{
  "encoder_arch": "coatnet",
  "model": "contrastive image-text model",
  "dataset": "regions of photos with short descriptions (Visual Genome)",
  "train_examples": 203450,
  "image_size": 64,
  "crop_scale_min": 0.5,
  "horizontal_flip": true,
  "translate": 0.12,
  "tokenizer": "char",
  "vocab_size": 61,
  "loss": "softmax",
  "embed_dim": 256,
  "encoder_norm": "rmsnorm",
  "encoder_norm_position": "sandwich",
  "encoder_activation": "relu",
  "encoder_mlp_ratio": 4,
  "encoder_head_dim": 32,
  "encoder_fused_qkv": false,
  "encoder_qk_norm": false,
  "encoder_layer_scale_init": 0.1,
  "encoder_parallel_block": false,
  "encoder_inner_norm": true,
  "encoder_patch_size": [4, 4],
  "encoder_conv_stem": false,
  "encoder_depths": [3, 6, 6],
  "encoder_widths": [96, 192, 384],
  "text_encoder_causal": false,
  "text_encoder_width": 128,
  "text_encoder_layers": 6,
  "text_encoder_norm": "layernorm",
  "text_encoder_norm_position": "pre",
  "text_encoder_activation": "swiglu",
  "text_encoder_mlp_ratio": 2.67,
  "text_encoder_head_dim": 16,
  "text_encoder_fused_qkv": false,
  "text_encoder_bias": "all",
  "text_encoder_qk_norm": false,
  "text_encoder_parallel_block": false,
  "text_encoder_inner_norm": false,
  "text_encoder_positions": "learned",
  "init": "lecun_normal",
  "residual_init": "none",
  "optimizer": "muon",
  "muon_scale": "spectral",
  "lr": 0.011,
  "momentum": 0.95,
  "nesterov": false,
  "orthogonalizer": "polar_express",
  "adamw_lr_other_params": 0.003,
  "grad_clip": 3.0,
  "steps": 3400,
  "batch_size": 128,
  "epochs": 2.1,
  "lr_schedule": "linear",
  "final_lr_fraction": 0,
  "warmup_steps": 170,
  "weight_decay": 0.0,
  "adamw_weight_decay_other_params": 0.05
}
Rows from block 9 of the image encoder, named by matrix and row number. Rows with one number belong to one neuron. Each number is 200 + 40 x the weight over its row's rms, rounded and kept within 0 to 999. All counts start at 0. After the name is the row's rms in percent of the matrix's.
# fc1: MLP up (encoder.blocks.9.mlp.fc1.weight, 1536x384), inputs 0-95
# fc2: MLP down (encoder.blocks.9.mlp.fc2.weight, 384x1536, transposed), outputs 0-95
fc1.1303,094,217,246,189,199,200,153,157,221,242,181,232,227,180,253,218,146,242,203,201,206,168,199,232,240,137,289,161,223,231,196,237,94,251,176,231,162,194,121,218,207,220,230,157,233,213,155,144,267,201,206,134,189,270,291,134,154,203,166,186,172,206,132,261,213,211,253,151,224,146,216,281,148,254,192,243,150,141,171,124,180,187,156,242,235,235,215,301,193,213,197,208,200,201,208,165,180
fc2.1303,092,200,161,141,203,196,276,257,222,183,182,167,135,193,169,182,249,157,194,236,261,250,68,139,148,223,218,190,138,235,163,195,248,234,222,184,142,163,242,187,248,173,173,234,199,184,195,218,197,143,223,168,185,184,165,198,240,321,246,228,137,215,217,253,209,218,134,249,191,361,199,157,200,142,217,149,249,228,153,239,202,170,213,141,197,175,204,133,166,238,211,177,234,226,214,202,218
fc1.1304,064,168,204,176,190,192,263,260,175,156,258,196,219,219,205,186,217,221,223,153,142,206,227,216,160,227,212,152,210,216,174,238,142,244,186,203,237,181,198,216,192,241,125,153,179,143,158,202,200,194,173,262,201,278,259,190,185,202,239,171,174,167,232,83,287,233,193,126,225,245,177,150,177,176,184,252,240,240,195,181,163,166,184,215,196,192,191,177,199,179,181,179,236,287,225,238,129
fc2.1304,075,285,245,213,202,165,198,125,247,252,133,185,204,142,163,159,153,223,148,143,137,211,193,147,151,213,211,205,251,186,155,236,266,156,219,162,138,224,166,210,311,174,231,156,298,212,280,198,187,225,272,172,186,224,191,230,184,227,105,199,207,194,121,244,181,220,246,160,154,101,213,242,197,172,272,200,251,155,198,243,217,188,188,205,287,165,123,161,218,193,179,197,179,211,177,196,139
fc1.1305,099,216,255,212,191,248,223,225,221,206,224,205,226,197,183,250,200,129,207,181,119,246,215,259,238,159,198,189,228,235,241,190,221,182,186,212,219,169,185,275,148,240,185,140,176,213,155,142,155,216,150,295,221,244,182,125,174,135,205,211,197,144,246,244,205,205,209,222,224,236,195,185,173,236,190,207,194,235,174,154,211,151,192,135,164,238,131,189,143,219,242,179,252,168,237,232,199
fc2.1305,109,265,244,237,201,219,258,232,189,219,180,234,248,143,164,188,235,228,151,245,235,195,235,201,96,201,203,200,139,180,225,304,172,199,173,241,218,187,160,203,159,184,190,203,169,232,173,273,269,233,214,187,210,186,211,247,163,152,214,134,152,243,189,182,214,184,199,206,249,168,124,221,243,176,112,250,196,244,187,219,211,209,201,238,162,179,180,197,234,184,164,237,195,191,204,102,255
fc1.1306,085,227,254,206,176,152,239,187,221,188,168,184,190,203,149,228,184,183,188,220,194,278,193,136,186,143,128,258,232,207,201,164,164,158,171,134,187,209,160,271,244,239,229,270,145,269,269,259,179,230,194,170,254,153,170,130,168,155,169,200,202,259,188,271,238,132,299,210,195,253,218,268,196,233,230,173,239,207,148,182,197,202,214,270,141,217,164,196,186,186,203,218,162,225,176,205,233
fc2.1306,089,236,156,129,209,240,199,196,165,160,210,118,201,210,262,284,206,232,186,254,252,209,271,238,213,146,179,172,185,218,175,127,209,230,202,174,240,158,204,230,129,247,243,108,219,101,183,156,248,222,148,231,309,209,193,277,210,306,157,166,136,244,239,167,200,179,150,268,219,154,181,233,239,204,237,175,234,215,176,289,213,176,187,163,257,178,259,204,174,226,201,209,197,217,241,210,190
fc1.1307,093,270,268,209,213,227,230,206,210,101,245,250,175,215,250,214,224,205,283,198,196,211,209,177,175,231,175,217,158,216,208,291,181,148,160,198,255,221,232,220,163,165,172,208,154,192,201,171,202,184,256,209,180,209,219,162,217,222,181,150,177,225,254,314,146,248,243,171,140,173,201,195,204,207,197,310,157,241,142,214,214,185,262,142,233,177,215,185,248,170,129,228,210,209,167,204,207
fc2.1307,097,176,156,257,168,154,260,324,234,241,169,142,170,220,104,108,163,121,96,215,176,198,210,203,290,186,147,114,174,147,207,208,214,252,190,154,209,138,205,244,257,164,254,176,212,173,138,171,269,173,186,267,198,216,222,171,175,196,204,190,182,217,234,185,197,179,175,113,262,285,203,255,202,221,232,122,221,213,194,162,201,204,237,209,258,173,141,231,207,184,282,183,183,174,245,188,150
fc1.1308,111,179,179,205,176,146,260,155,169,231,223,155,175,157,192,170,269,197,247,221,188,155,215,261,210,211,219,225,172,192,217,228,225,190,232,160,200,233,228,168,271,200,148,182,262,204,154,139,207,103,206,225,177,264,192,243,176,205,176,188,240,241,164,172,200,175,205,258,222,258,158,238,217,185,198,218,267,201,185,177,235,209,188,246,254,255,149,143,240,209,156,248,152,187,155,103,145
fc2.1308,107,161,221,201,194,249,283,172,215,191,213,269,227,139,141,236,175,232,131,170,155,275,210,163,225,175,230,189,227,225,166,197,191,202,155,238,136,191,193,216,275,135,146,173,206,160,266,192,178,212,142,219,196,185,235,230,191,158,206,219,254,187,209,204,226,199,194,187,265,132,244,190,97,265,215,213,181,266,218,172,184,147,241,192,207,164,207,197,207,276,251,202,184,259,211,159,182
fc1.1309,101,234,187,213,231,157,219,255,153,177,193,210,198,242,161,187,165,267,211,201,281,223,159,222,238,210,148,250,223,139,224,150,250,198,206,270,212,246,110,240,206,158,242,189,177,194,231,104,158,209,232,219,288,208,244,233,177,147,161,160,251,175,206,198,143,215,124,162,245,196,239,222,176,265,133,144,201,242,155,202,270,182,230,182,201,79,217,216,191,162,298,217,264,147,175,230,212
fc2.1309,098,210,169,145,186,192,185,200,295,178,215,174,268,149,203,224,222,144,201,215,128,197,145,234,204,216,139,211,201,190,242,176,251,151,224,188,132,177,210,167,176,212,188,159,200,236,221,208,256,163,205,183,159,241,141,180,275,155,225,218,103,221,138,158,191,154,184,223,223,275,138,233,216,133,226,153,146,167,211,139,208,261,252,250,179,196,236,189,203,201,196,187,184,238,233,176,244
fc1.1310,105,217,238,245,195,116,157,178,183,226,170,234,142,220,131,211,174,168,145,247,199,181,167,169,171,200,94,203,185,164,205,168,278,253,199,206,183,146,232,171,197,233,197,216,278,197,117,184,215,222,216,192,255,165,172,163,148,204,199,174,143,115,235,205,256,185,133,299,186,177,192,217,202,158,239,186,216,211,181,225,191,138,229,137,184,197,148,200,259,234,195,184,271,202,233,142,137
fc2.1310,107,186,220,175,214,294,214,256,126,132,299,176,208,183,197,221,220,260,225,186,180,202,187,202,225,181,231,164,176,207,196,297,150,221,235,188,211,226,196,226,273,208,224,224,193,221,232,262,234,211,247,188,225,192,235,247,231,123,183,198,223,265,195,207,179,208,254,158,184,208,174,241,142,129,204,199,172,192,198,154,199,171,171,240,185,131,204,154,187,174,238,163,202,148,272,218,226
fc1.1311,114,187,136,230,197,278,166,187,249,216,267,195,233,203,197,199,222,150,293,173,242,205,147,203,224,179,203,210,193,171,240,218,177,125,216,253,207,247,185,168,189,247,195,180,186,131,201,189,216,184,192,187,166,160,191,193,282,230,189,199,145,178,223,333,137,208,195,240,257,179,253,212,242,258,190,165,120,238,185,104,149,229,244,174,219,149,237,153,212,207,230,227,240,219,149,231,200
fc2.1311,104,208,211,200,209,118,174,172,205,196,170,340,137,224,177,120,197,205,157,199,249,253,177,182,244,213,235,213,107,174,254,236,237,219,199,208,256,232,174,156,240,201,194,222,140,200,259,155,194,183,232,221,153,235,205,270,164,159,246,161,177,144,239,142,215,233,218,159,197,170,230,159,210,213,177,150,178,211,167,222,215,213,165,113,213,165,235,247,190,203,205,189,199,215,240,209,183
fc1.1312,092,156,98,249,203,209,184,262,242,173,201,191,208,169,161,203,151,229,218,197,182,119,268,249,231,196,226,115,198,168,161,137,233,184,153,206,177,180,247,148,148,188,199,211,197,169,175,129,165,324,221,256,242,222,195,169,247,202,188,207,154,174,248,249,234,179,273,214,184,193,199,208,139,214,214,164,226,227,153,120,234,212,252,235,273,219,216,141,200,181,234,255,120,167,216,228,202
fc2.1312,090,248,245,195,233,183,206,141,126,199,218,196,226,173,188,250,205,246,228,219,222,218,198,219,209,182,213,179,183,195,135,301,239,169,246,225,242,254,185,237,229,219,198,163,175,192,239,182,223,188,220,254,203,201,121,185,240,144,91,229,146,209,209,218,217,184,202,180,232,160,247,201,173,287,141,213,189,230,176,235,198,206,197,166,140,147,186,170,176,226,214,186,266,173,186,216,133
fc1.1313,089,199,151,254,207,244,151,285,223,166,165,168,239,163,230,142,150,192,185,201,138,184,180,162,200,249,222,214,194,315,180,248,188,213,227,249,171,201,171,158,160,217,161,116,194,239,173,315,242,181,205,253,200,173,153,186,280,219,267,204,217,182,203,212,240,210,169,244,173,207,217,182,149,180,214,169,204,198,167,205,265,215,249,176,200,172,291,181,188,141,167,105,142,242,237,203,246
fc2.1313,097,258,195,176,195,181,253,130,167,241,232,222,176,244,171,259,229,214,198,211,224,216,179,183,231,169,217,295,213,239,224,179,278,209,200,181,228,214,177,201,197,219,231,194,177,162,160,213,213,195,180,164,187,171,212,231,120,223,130,258,242,178,244,236,191,217,194,116,140,247,204,257,274,176,255,281,169,225,234,222,143,199,197,173,131,174,205,215,212,165,185,192,217,219,215,189,136
fc1.1314,116,186,248,184,178,168,158,255,237,234,284,197,231,306,278,203,192,135,244,248,234,192,179,190,158,179,245,237,231,153,151,178,169,172,139,221,205,161,214,189,182,191,231,190,196,271,251,221,190,263,219,180,204,167,131,198,220,156,178,243,179,293,220,188,232,142,153,257,158,161,147,154,231,171,206,213,253,189,191,206,203,178,178,190,247,169,196,212,132,207,147,161,183,201,180,145,224
fc2.1314,111,257,156,240,170,208,226,223,181,219,127,221,200,207,183,227,172,235,280,252,212,252,150,244,181,218,155,226,164,196,236,273,168,166,190,206,181,212,193,174,236,193,221,198,198,129,233,236,231,226,136,228,268,259,199,213,208,226,261,143,204,145,138,230,234,250,241,202,165,199,223,258,260,280,190,215,105,169,195,180,236,200,238,236,156,181,203,173,264,178,217,286,198,215,206,247,154
fc1.1315,094,87,199,278,164,216,179,136,209,252,194,258,188,189,187,215,251,266,183,153,224,169,140,228,234,215,178,164,208,153,150,105,154,149,222,238,189,110,223,178,120,253,185,169,218,160,224,248,214,220,191,102,236,213,182,165,215,237,193,250,223,151,207,245,217,262,203,192,148,204,229,154,218,255,231,163,138,245,221,129,203,90,138,207,149,170,276,148,185,176,146,171,157,187,236,166,196
fc2.1315,089,182,159,130,212,179,239,306,187,164,208,138,165,212,242,181,150,212,206,267,134,193,270,162,183,202,201,240,222,260,243,165,213,227,220,184,120,164,153,199,254,168,170,168,229,252,199,138,215,240,141,162,201,133,193,164,218,188,167,252,174,175,157,239,148,199,223,284,243,207,204,135,246,231,234,203,138,175,147,213,253,156,217,247,186,219,185,209,204,271,178,210,178,225,167,200,137
fc1.1316,108,98,139,209,200,169,193,141,165,189,222,223,196,199,155,117,164,215,265,185,261,177,201,154,194,192,254,157,171,191,181,192,193,238,222,224,268,129,254,129,180,224,244,256,241,219,239,196,252,164,217,188,205,159,260,122,227,225,194,130,281,145,271,206,168,183,144,261,180,166,151,183,195,164,242,223,171,212,132,208,294,241,220,235,225,252,190,262,166,133,188,189,180,266,226,136,254
fc2.1316,105,225,245,172,147,138,262,207,221,307,213,159,263,220,187,173,222,181,179,160,214,195,164,291,259,209,135,209,229,156,155,249,198,117,236,220,184,248,218,208,207,150,161,194,192,180,231,186,197,224,189,193,207,182,135,279,250,132,204,235,200,208,154,213,181,205,235,167,212,232,233,265,220,193,165,229,238,225,207,215,257,159,209,213,153,220,202,214,205,247,113,204,219,183,200,248,204
fc1.1317,105,226,208,142,183,285,193,200,210,131,152,221,229,173,217,187,249,222,168,157,219,152,211,251,183,201,232,191,164,217,148,251,266,220,215,238,165,237,233,168,194,288,215,165,201,203,183,224,284,221,192,204,152,157,239,195,168,142,178,182,225,213,200,214,217,180,192,206,183,170,178,164,223,194,184,186,229,210,129,172,150,159,256,159,208,169,172,142,102,180,248,156,169,180,236,209,192
fc2.1317,107,186,208,194,166,277,270,171,200,227,210,142,192,229,165,206,156,233,186,269,165,255,266,216,245,204,246,152,195,187,188,220,157,185,247,272,161,253,299,151,228,191,216,221,214,178,232,244,199,252,266,203,182,217,171,164,288,182,214,111,162,241,246,199,174,287,248,149,203,183,185,192,248,228,288,259,217,188,228,203,276,248,166,234,216,197,220,249,236,223,168,209,243,222,170,184,305
fc1.1318,099,190,185,182,190,246,226,194,222,262,231,167,201,183,174,224,224,239,239,235,231,208,233,212,169,142,149,204,163,162,164,224,185,225,141,166,193,212,224,201,209,176,177,235,199,242,231,193,129,143,118,159,225,239,136,278,199,106,187,215,244,177,177,177,184,253,161,186,177,185,174,202,173,186,220,170,233,235,216,246,198,164,194,172,159,190,216,194,169,183,203,127,228,169,192,162,188
fc2.1318,101,167,203,207,163,242,199,193,255,159,230,247,146,148,161,150,193,191,255,200,139,235,208,279,172,275,275,210,169,167,211,212,183,244,190,229,192,180,250,265,238,202,286,206,195,203,194,234,216,151,211,240,249,196,264,190,166,227,184,142,159,146,160,283,260,140,193,151,239,208,99,184,212,215,219,166,189,146,215,159,171,194,198,203,212,232,132,187,242,245,125,186,232,213,183,189,174
fc1.1319,115,247,182,180,147,174,189,181,163,163,151,204,194,162,213,159,180,193,171,153,240,235,221,149,232,176,143,193,181,190,219,231,226,199,191,148,206,161,184,207,233,144,192,217,216,163,256,146,184,176,173,160,198,234,262,217,224,213,160,186,210,212,172,236,280,124,246,210,278,250,169,171,185,169,209,314,176,217,234,205,232,174,207,272,245,207,225,156,184,220,223,260,171,231,170,185,172
fc2.1319,108,245,292,204,159,258,277,225,259,191,243,188,246,180,221,208,175,102,156,217,172,157,196,205,235,169,203,171,195,231,199,232,229,203,142,227,175,239,176,159,217,237,142,223,202,219,195,141,265,173,214,181,214,138,206,226,163,275,253,253,230,218,209,149,240,197,100,103,181,144,168,253,193,239,151,196,162,181,245,271,143,227,157,163,203,209,181,220,152,272,210,171,203,148,162,267,210
fc1.1320,116,188,164,208,222,236,221,228,116,182,167,191,208,138,186,194,224,113,262,175,200,214,207,161,133,137,257,206,223,185,203,217,217,212,280,169,147,230,196,250,268,225,183,149,222,256,159,166,161,121,203,226,196,288,149,243,156,186,192,209,151,143,220,164,171,243,213,126,302,196,215,159,146,236,222,238,164,118,146,196,114,164,187,234,206,245,276,200,128,94,135,218,209,169,267,134,267
fc2.1320,108,210,110,191,209,231,249,172,182,193,298,224,140,225,137,169,154,280,186,187,179,199,142,214,212,279,166,239,236,254,175,212,240,234,169,126,212,189,282,189,211,141,210,178,146,182,193,151,191,261,208,214,211,262,181,203,233,196,199,146,212,186,170,224,164,104,245,218,162,196,212,237,190,281,176,217,223,304,230,175,225,272,280,193,221,204,166,239,197,232,206,198,201,248,197,129,198
fc1.1321,100,242,170,260,253,211,214,173,200,215,234,166,278,205,182,222,224,150,251,169,118,187,255,215,174,236,197,192,218,227,160,149,167,160,202,258,229,159,226,245,192,142,202,171,177,186,143,211,208,189,208,175,162,172,216,181,211,236,256,218,139,176,187,209,208,216,270,196,271,114,213,169,161,218,124,253,194,202,201,135,190,165,194,179,201,215,195,254,175,274,265,236,209,230,231,205,268
fc2.1321,103,197,191,152,173,222,208,213,224,160,175,237,206,276,136,197,145,224,162,170,202,215,190,201,239,181,162,225,238,200,214,257,218,228,166,255,162,210,193,196,186,219,84,127,236,202,192,179,182,208,183,218,171,187,167,223,226,190,170,171,242,236,181,151,206,273,110,212,163,163,195,166,278,177,182,167,134,240,127,213,199,229,289,275,220,178,193,194,261,216,130,240,242,184,210,154,229
fc1.1322,070,172,273,224,247,192,191,300,261,179,151,157,201,251,234,204,215,247,248,171,249,129,221,196,162,225,255,210,131,155,230,262,196,220,196,237,187,172,232,199,173,113,260,223,215,203,176,196,127,282,197,205,225,188,136,189,229,162,243,225,215,215,202,183,122,210,192,155,253,147,205,190,135,172,233,112,287,258,139,228,132,165,202,242,182,243,193,238,153,203,135,163,136,177,225,175,186
fc2.1322,082,204,164,232,137,265,214,147,166,197,204,228,219,142,212,270,274,120,117,238,168,232,159,187,277,236,111,157,118,280,137,165,260,186,219,171,207,190,219,178,210,215,88,172,229,256,190,173,254,182,182,235,191,220,195,169,174,185,136,195,256,157,240,225,246,202,180,254,170,203,284,171,225,202,156,227,154,229,179,148,231,188,186,249,182,174,187,224,210,132,175,175,187,220,157,221,230
fc1.1323,117,206,204,178,204,198,229,194,213,142,207,121,132,207,293,235,229,174,146,218,205,219,241,224,140,162,200,176,223,199,155,156,155,214,156,167,200,303,216,237,176,180,111,173,162,176,155,238,129,172,178,253,225,250,194,196,192,255,190,271,180,203,266,164,243,218,201,113,140,186,212,180,165,247,267,209,262,162,218,266,185,155,188,202,212,217,199,210,214,219,118,149,213,219,167,202,147
fc2.1323,111,143,176,250,209,236,192,160,227,130,201,195,132,193,225,240,122,191,165,200,266,172,186,251,243,271,264,166,209,200,170,203,248,170,248,179,233,235,149,233,175,148,190,213,188,163,199,250,194,184,222,165,171,180,195,161,188,189,133,240,272,212,206,167,212,156,146,258,95,269,193,221,160,216,228,216,235,178,185,193,237,180,113,252,221,171,169,122,295,155,241,167,226,202,240,217,214
fc1.1324,098,236,237,252,203,252,199,162,251,268,169,206,235,197,163,133,229,181,201,219,264,168,159,113,179,168,159,170,192,229,145,240,113,190,216,212,234,220,258,172,201,220,257,220,209,175,199,254,276,163,190,150,166,219,240,210,223,273,222,210,290,204,148,164,213,237,205,182,245,102,125,175,138,131,206,123,137,133,232,202,171,170,234,172,154,238,198,185,227,164,181,199,161,238,249,223,143
fc2.1324,090,192,153,241,165,194,167,225,169,181,189,172,202,166,241,228,243,214,231,120,253,201,168,223,198,184,160,236,219,173,212,237,274,178,151,223,158,207,187,239,240,237,200,181,217,186,256,224,207,186,204,208,202,223,148,148,268,248,208,288,211,155,267,167,259,205,173,177,187,279,184,206,250,190,203,188,234,236,259,292,259,230,167,231,179,250,171,208,159,149,180,180,271,231,190,227,189
fc1.1325,095,173,227,207,167,150,209,255,215,228,136,198,225,143,232,203,232,245,230,177,155,238,97,254,217,215,288,159,196,180,238,174,222,235,204,221,244,244,245,161,218,190,263,226,158,226,171,225,142,111,136,155,179,237,217,228,249,235,226,169,196,191,237,265,153,204,180,169,177,180,289,247,167,178,146,192,170,217,177,208,208,166,191,273,198,271,188,261,162,160,243,193,223,149,178,313,244
fc2.1325,095,250,231,238,236,181,231,150,152,213,249,213,169,217,185,189,162,262,191,194,225,191,248,231,150,266,200,227,264,186,174,127,175,181,212,148,245,166,184,200,186,197,116,152,275,150,178,165,212,237,239,231,230,210,188,230,189,174,184,233,232,166,235,156,240,221,210,174,242,199,119,186,178,185,214,195,227,202,259,176,203,256,210,135,160,223,250,191,198,243,183,153,190,265,175,212,181
fc1.1326,077,185,169,196,193,118,179,169,172,180,174,232,131,231,192,160,240,200,207,103,200,245,198,215,163,247,108,212,132,195,199,243,120,193,168,155,247,180,176,186,176,220,156,220,193,165,203,259,101,185,222,195,180,200,255,174,234,232,140,261,172,167,178,188,237,195,213,186,244,212,187,189,174,166,149,180,189,186,139,256,202,165,220,210,188,228,246,223,117,200,244,113,119,184,127,207,190
fc2.1326,085,118,182,189,168,225,240,265,214,139,250,180,207,117,204,251,160,189,181,262,165,193,196,168,237,173,220,223,249,138,205,183,217,176,178,176,164,246,174,175,252,156,220,136,165,218,112,92,242,168,173,225,261,172,193,221,161,188,191,188,151,239,270,153,159,200,209,241,150,192,212,200,210,179,211,267,177,229,225,156,163,217,163,182,223,193,231,176,274,195,216,231,267,218,216,191,199
fc1.1327,095,231,145,141,250,153,153,194,165,212,222,247,154,104,259,209,181,237,233,209,161,218,215,162,220,194,170,186,138,236,194,237,197,226,187,95,167,188,162,166,171,274,195,131,165,211,199,219,287,226,198,164,195,147,171,234,186,314,179,228,250,188,232,269,203,199,203,236,243,207,254,177,221,106,202,198,160,201,174,208,203,244,214,238,198,167,183,186,190,209,177,169,177,261,176,245,189
fc2.1327,090,182,228,219,188,253,254,201,229,219,160,141,194,222,148,249,240,159,212,189,187,225,206,149,187,282,260,282,221,233,262,214,248,146,243,227,217,188,188,233,193,220,177,226,223,202,167,166,208,90,244,235,181,251,217,163,208,179,270,288,221,228,211,218,205,226,224,191,116,218,205,178,198,190,199,172,263,200,231,236,164,207,249,178,196,287,232,221,168,164,197,233,163,103,182,198,209
fc1.1328,083,215,187,169,225,277,175,221,175,138,235,247,166,210,219,205,201,292,109,207,248,204,191,192,148,197,209,210,271,172,153,238,172,197,201,217,219,166,142,181,175,209,128,196,137,222,232,209,215,274,156,205,153,253,231,125,219,260,167,279,174,206,212,243,202,253,180,179,216,222,284,130,242,206,206,237,263,228,258,232,183,168,168,189,171,200,168,235,194,180,181,212,165,261,146,133,196
fc2.1328,085,233,161,228,250,214,226,252,235,169,137,248,284,164,213,212,253,200,168,207,179,197,285,222,257,191,97,194,194,210,237,155,170,193,285,269,174,278,220,170,210,207,177,199,111,207,185,211,138,145,221,140,204,210,152,226,210,179,262,197,167,226,230,217,201,216,179,174,173,251,241,281,225,138,190,153,210,181,199,300,173,202,153,173,214,207,171,189,224,192,236,203,199,175,245,234,160
fc1.1329,124,185,173,174,217,199,260,124,217,167,179,195,126,178,108,175,185,258,162,252,179,206,150,197,240,246,180,227,165,235,197,216,218,222,169,183,233,226,221,168,209,236,205,251,278,256,217,201,230,193,140,269,228,169,242,111,234,194,199,191,187,222,221,144,158,204,207,158,227,263,147,211,230,223,204,192,200,212,171,259,166,251,165,215,225,259,141,205,204,199,275,279,195,179,183,268,272
fc2.1329,119,186,136,118,272,213,231,201,163,197,262,187,281,222,197,190,240,143,183,248,175,255,294,256,205,193,182,206,158,145,218,197,267,176,188,202,182,124,184,167,168,209,216,242,147,218,274,207,295,142,230,212,190,184,125,245,226,244,168,226,133,151,221,233,167,222,171,209,164,167,162,251,179,163,227,268,223,200,239,122,196,204,124,190,106,188,223,187,197,165,191,193,187,191,152,138,96
fc1.1330,075,223,201,188,151,228,190,251,217,147,165,143,197,268,137,208,191,139,218,214,144,185,191,170,231,177,263,274,255,266,176,225,206,142,252,171,179,250,182,210,266,196,147,198,243,139,190,160,195,309,167,164,170,218,202,124,229,202,215,180,255,267,195,220,253,204,228,203,188,125,197,158,172,200,236,292,168,247,201,198,141,230,232,247,198,198,165,203,140,264,193,190,124,235,180,210,191
fc2.1330,079,108,182,202,239,223,184,188,212,254,247,170,209,142,172,238,154,218,196,244,234,175,205,226,197,160,202,172,216,210,179,160,210,262,261,142,197,162,197,128,159,202,158,264,181,201,210,197,215,142,215,239,214,215,269,219,197,262,206,192,233,250,159,210,197,172,212,214,289,253,234,234,198,267,329,234,245,160,183,193,237,185,202,269,187,201,187,283,112,163,210,221,177,188,182,235,123
fc1.1331,093,271,155,192,275,251,174,230,214,148,236,200,179,250,162,212,147,182,264,257,174,158,212,195,211,174,145,199,165,133,253,210,194,167,213,192,175,172,253,275,218,184,161,195,195,257,205,256,146,191,196,191,201,237,206,235,236,274,176,163,222,184,215,275,150,192,251,168,181,186,98,195,159,194,243,192,207,190,261,206,215,149,232,208,251,181,169,227,172,199,224,187,217,256,215,222,175
fc2.1331,090,196,203,239,146,283,245,216,177,224,199,124,247,177,182,262,203,169,208,151,195,130,215,173,158,265,179,196,222,213,172,214,199,137,221,180,163,201,211,177,168,201,217,304,172,195,152,121,260,216,279,163,201,210,279,214,162,190,249,185,65,188,155,247,187,238,231,212,300,237,216,202,251,196,140,159,219,170,174,199,195,262,203,190,192,138,217,161,182,179,244,198,188,168,240,223,187
fc1.1332,067,232,174,165,289,194,185,268,284,195,222,171,140,230,215,215,261,217,246,169,115,148,205,201,175,222,175,220,275,216,241,247,154,194,136,199,299,164,312,115,217,148,197,231,238,227,154,206,291,245,268,175,247,227,131,198,167,243,211,229,161,280,211,205,224,192,161,144,269,259,210,150,131,147,177,267,159,177,193,222,202,223,200,213,150,167,147,166,207,185,136,175,205,175,196,234,131
fc2.1332,077,176,237,225,169,234,208,201,200,204,185,188,174,211,238,226,162,233,239,206,175,289,150,185,155,193,229,207,161,223,178,210,208,205,225,164,149,220,133,232,224,215,210,220,189,218,267,244,201,102,225,144,141,266,230,147,164,147,156,188,195,213,227,202,213,180,205,148,229,221,137,222,215,207,226,208,194,260,256,238,211,147,183,168,269,216,198,256,228,253,160,257,170,194,151,122,202
fc1.1333,116,181,153,247,244,176,160,159,148,211,246,161,103,197,279,195,228,217,194,156,202,207,240,254,192,143,258,174,215,210,222,296,210,100,177,199,207,159,167,228,179,192,205,273,218,153,263,184,284,209,164,262,157,232,207,209,223,192,154,250,214,161,152,211,151,241,271,139,104,194,159,274,198,209,179,190,231,227,136,133,147,204,199,212,163,205,198,221,200,147,257,177,237,207,189,176,188
fc2.1333,113,294,187,274,170,163,235,181,207,182,183,161,313,193,259,238,189,270,189,148,243,165,222,210,201,202,139,261,211,185,201,203,260,227,228,215,267,251,273,200,199,241,227,202,196,238,155,215,230,149,242,205,283,213,128,163,181,249,248,174,162,200,231,258,194,233,192,280,249,211,176,185,128,257,213,243,220,186,186,232,187,198,232,199,213,161,262,223,248,229,173,180,220,274,193,156,209
fc1.1334,080,258,264,226,253,156,160,119,242,146,246,174,171,178,219,211,206,212,222,202,254,126,212,242,269,129,182,174,148,236,159,198,192,270,147,200,236,259,170,177,161,284,166,146,169,220,199,199,212,199,164,188,168,193,287,176,238,165,131,197,189,196,219,193,209,253,221,243,139,188,190,263,172,155,218,200,199,175,274,212,154,278,178,191,136,184,225,156,129,167,196,170,231,255,232,208,242
fc2.1334,087,201,142,256,147,274,154,232,214,233,183,137,209,181,161,129,188,235,116,210,227,138,157,239,180,225,181,261,168,159,200,203,238,171,239,197,240,219,132,185,199,149,228,261,206,226,209,236,206,310,218,297,245,206,102,222,101,153,152,163,153,151,242,203,160,234,180,258,203,240,260,180,200,200,191,152,102,170,173,156,198,214,184,185,256,251,235,185,226,198,211,198,224,166,216,221,172
fc1.1335,096,210,261,211,246,269,172,190,255,290,242,160,251,251,117,146,239,161,168,151,252,242,246,266,222,217,243,213,177,179,184,264,242,179,178,222,218,247,177,179,265,195,161,203,139,261,201,172,255,97,267,122,134,198,182,218,218,228,225,179,221,245,226,221,200,163,135,218,224,119,222,247,171,249,221,159,220,169,250,185,211,235,212,103,202,167,245,195,207,213,224,262,201,208,233,184,192
fc2.1335,107,231,168,194,257,151,115,269,131,215,143,218,146,204,223,184,188,224,182,227,253,247,210,153,136,159,197,223,139,156,162,198,228,190,279,222,170,174,221,123,138,190,149,219,214,214,213,153,163,202,208,223,160,281,229,168,191,183,224,220,242,192,174,250,166,190,207,165,179,188,193,228,229,206,257,307,194,260,172,197,198,257,155,208,304,180,195,172,211,184,192,223,249,274,192,201,161
fc1.1336,091,212,144,156,172,244,232,225,236,191,188,164,202,131,196,98,205,164,178,211,181,233,308,101,153,186,177,231,229,211,197,271,178,217,200,200,242,260,194,201,212,135,222,170,196,181,158,147,179,210,185,173,101,181,174,121,157,268,178,225,238,214,224,320,238,177,173,270,171,165,204,162,255,236,247,155,204,157,157,221,211,209,178,252,126,216,134,184,162,192,187,183,109,219,241,230,239
fc2.1336,099,137,274,180,194,175,164,255,165,248,214,109,184,176,184,251,162,204,200,200,306,118,252,280,196,206,146,158,169,197,174,224,242,197,178,155,181,172,167,248,188,201,163,161,251,221,229,239,201,171,176,199,230,157,254,253,231,133,244,207,165,202,236,155,171,151,186,174,199,236,199,187,211,167,152,257,249,227,255,117,220,119,219,133,170,180,194,206,141,211,177,220,284,133,175,211,220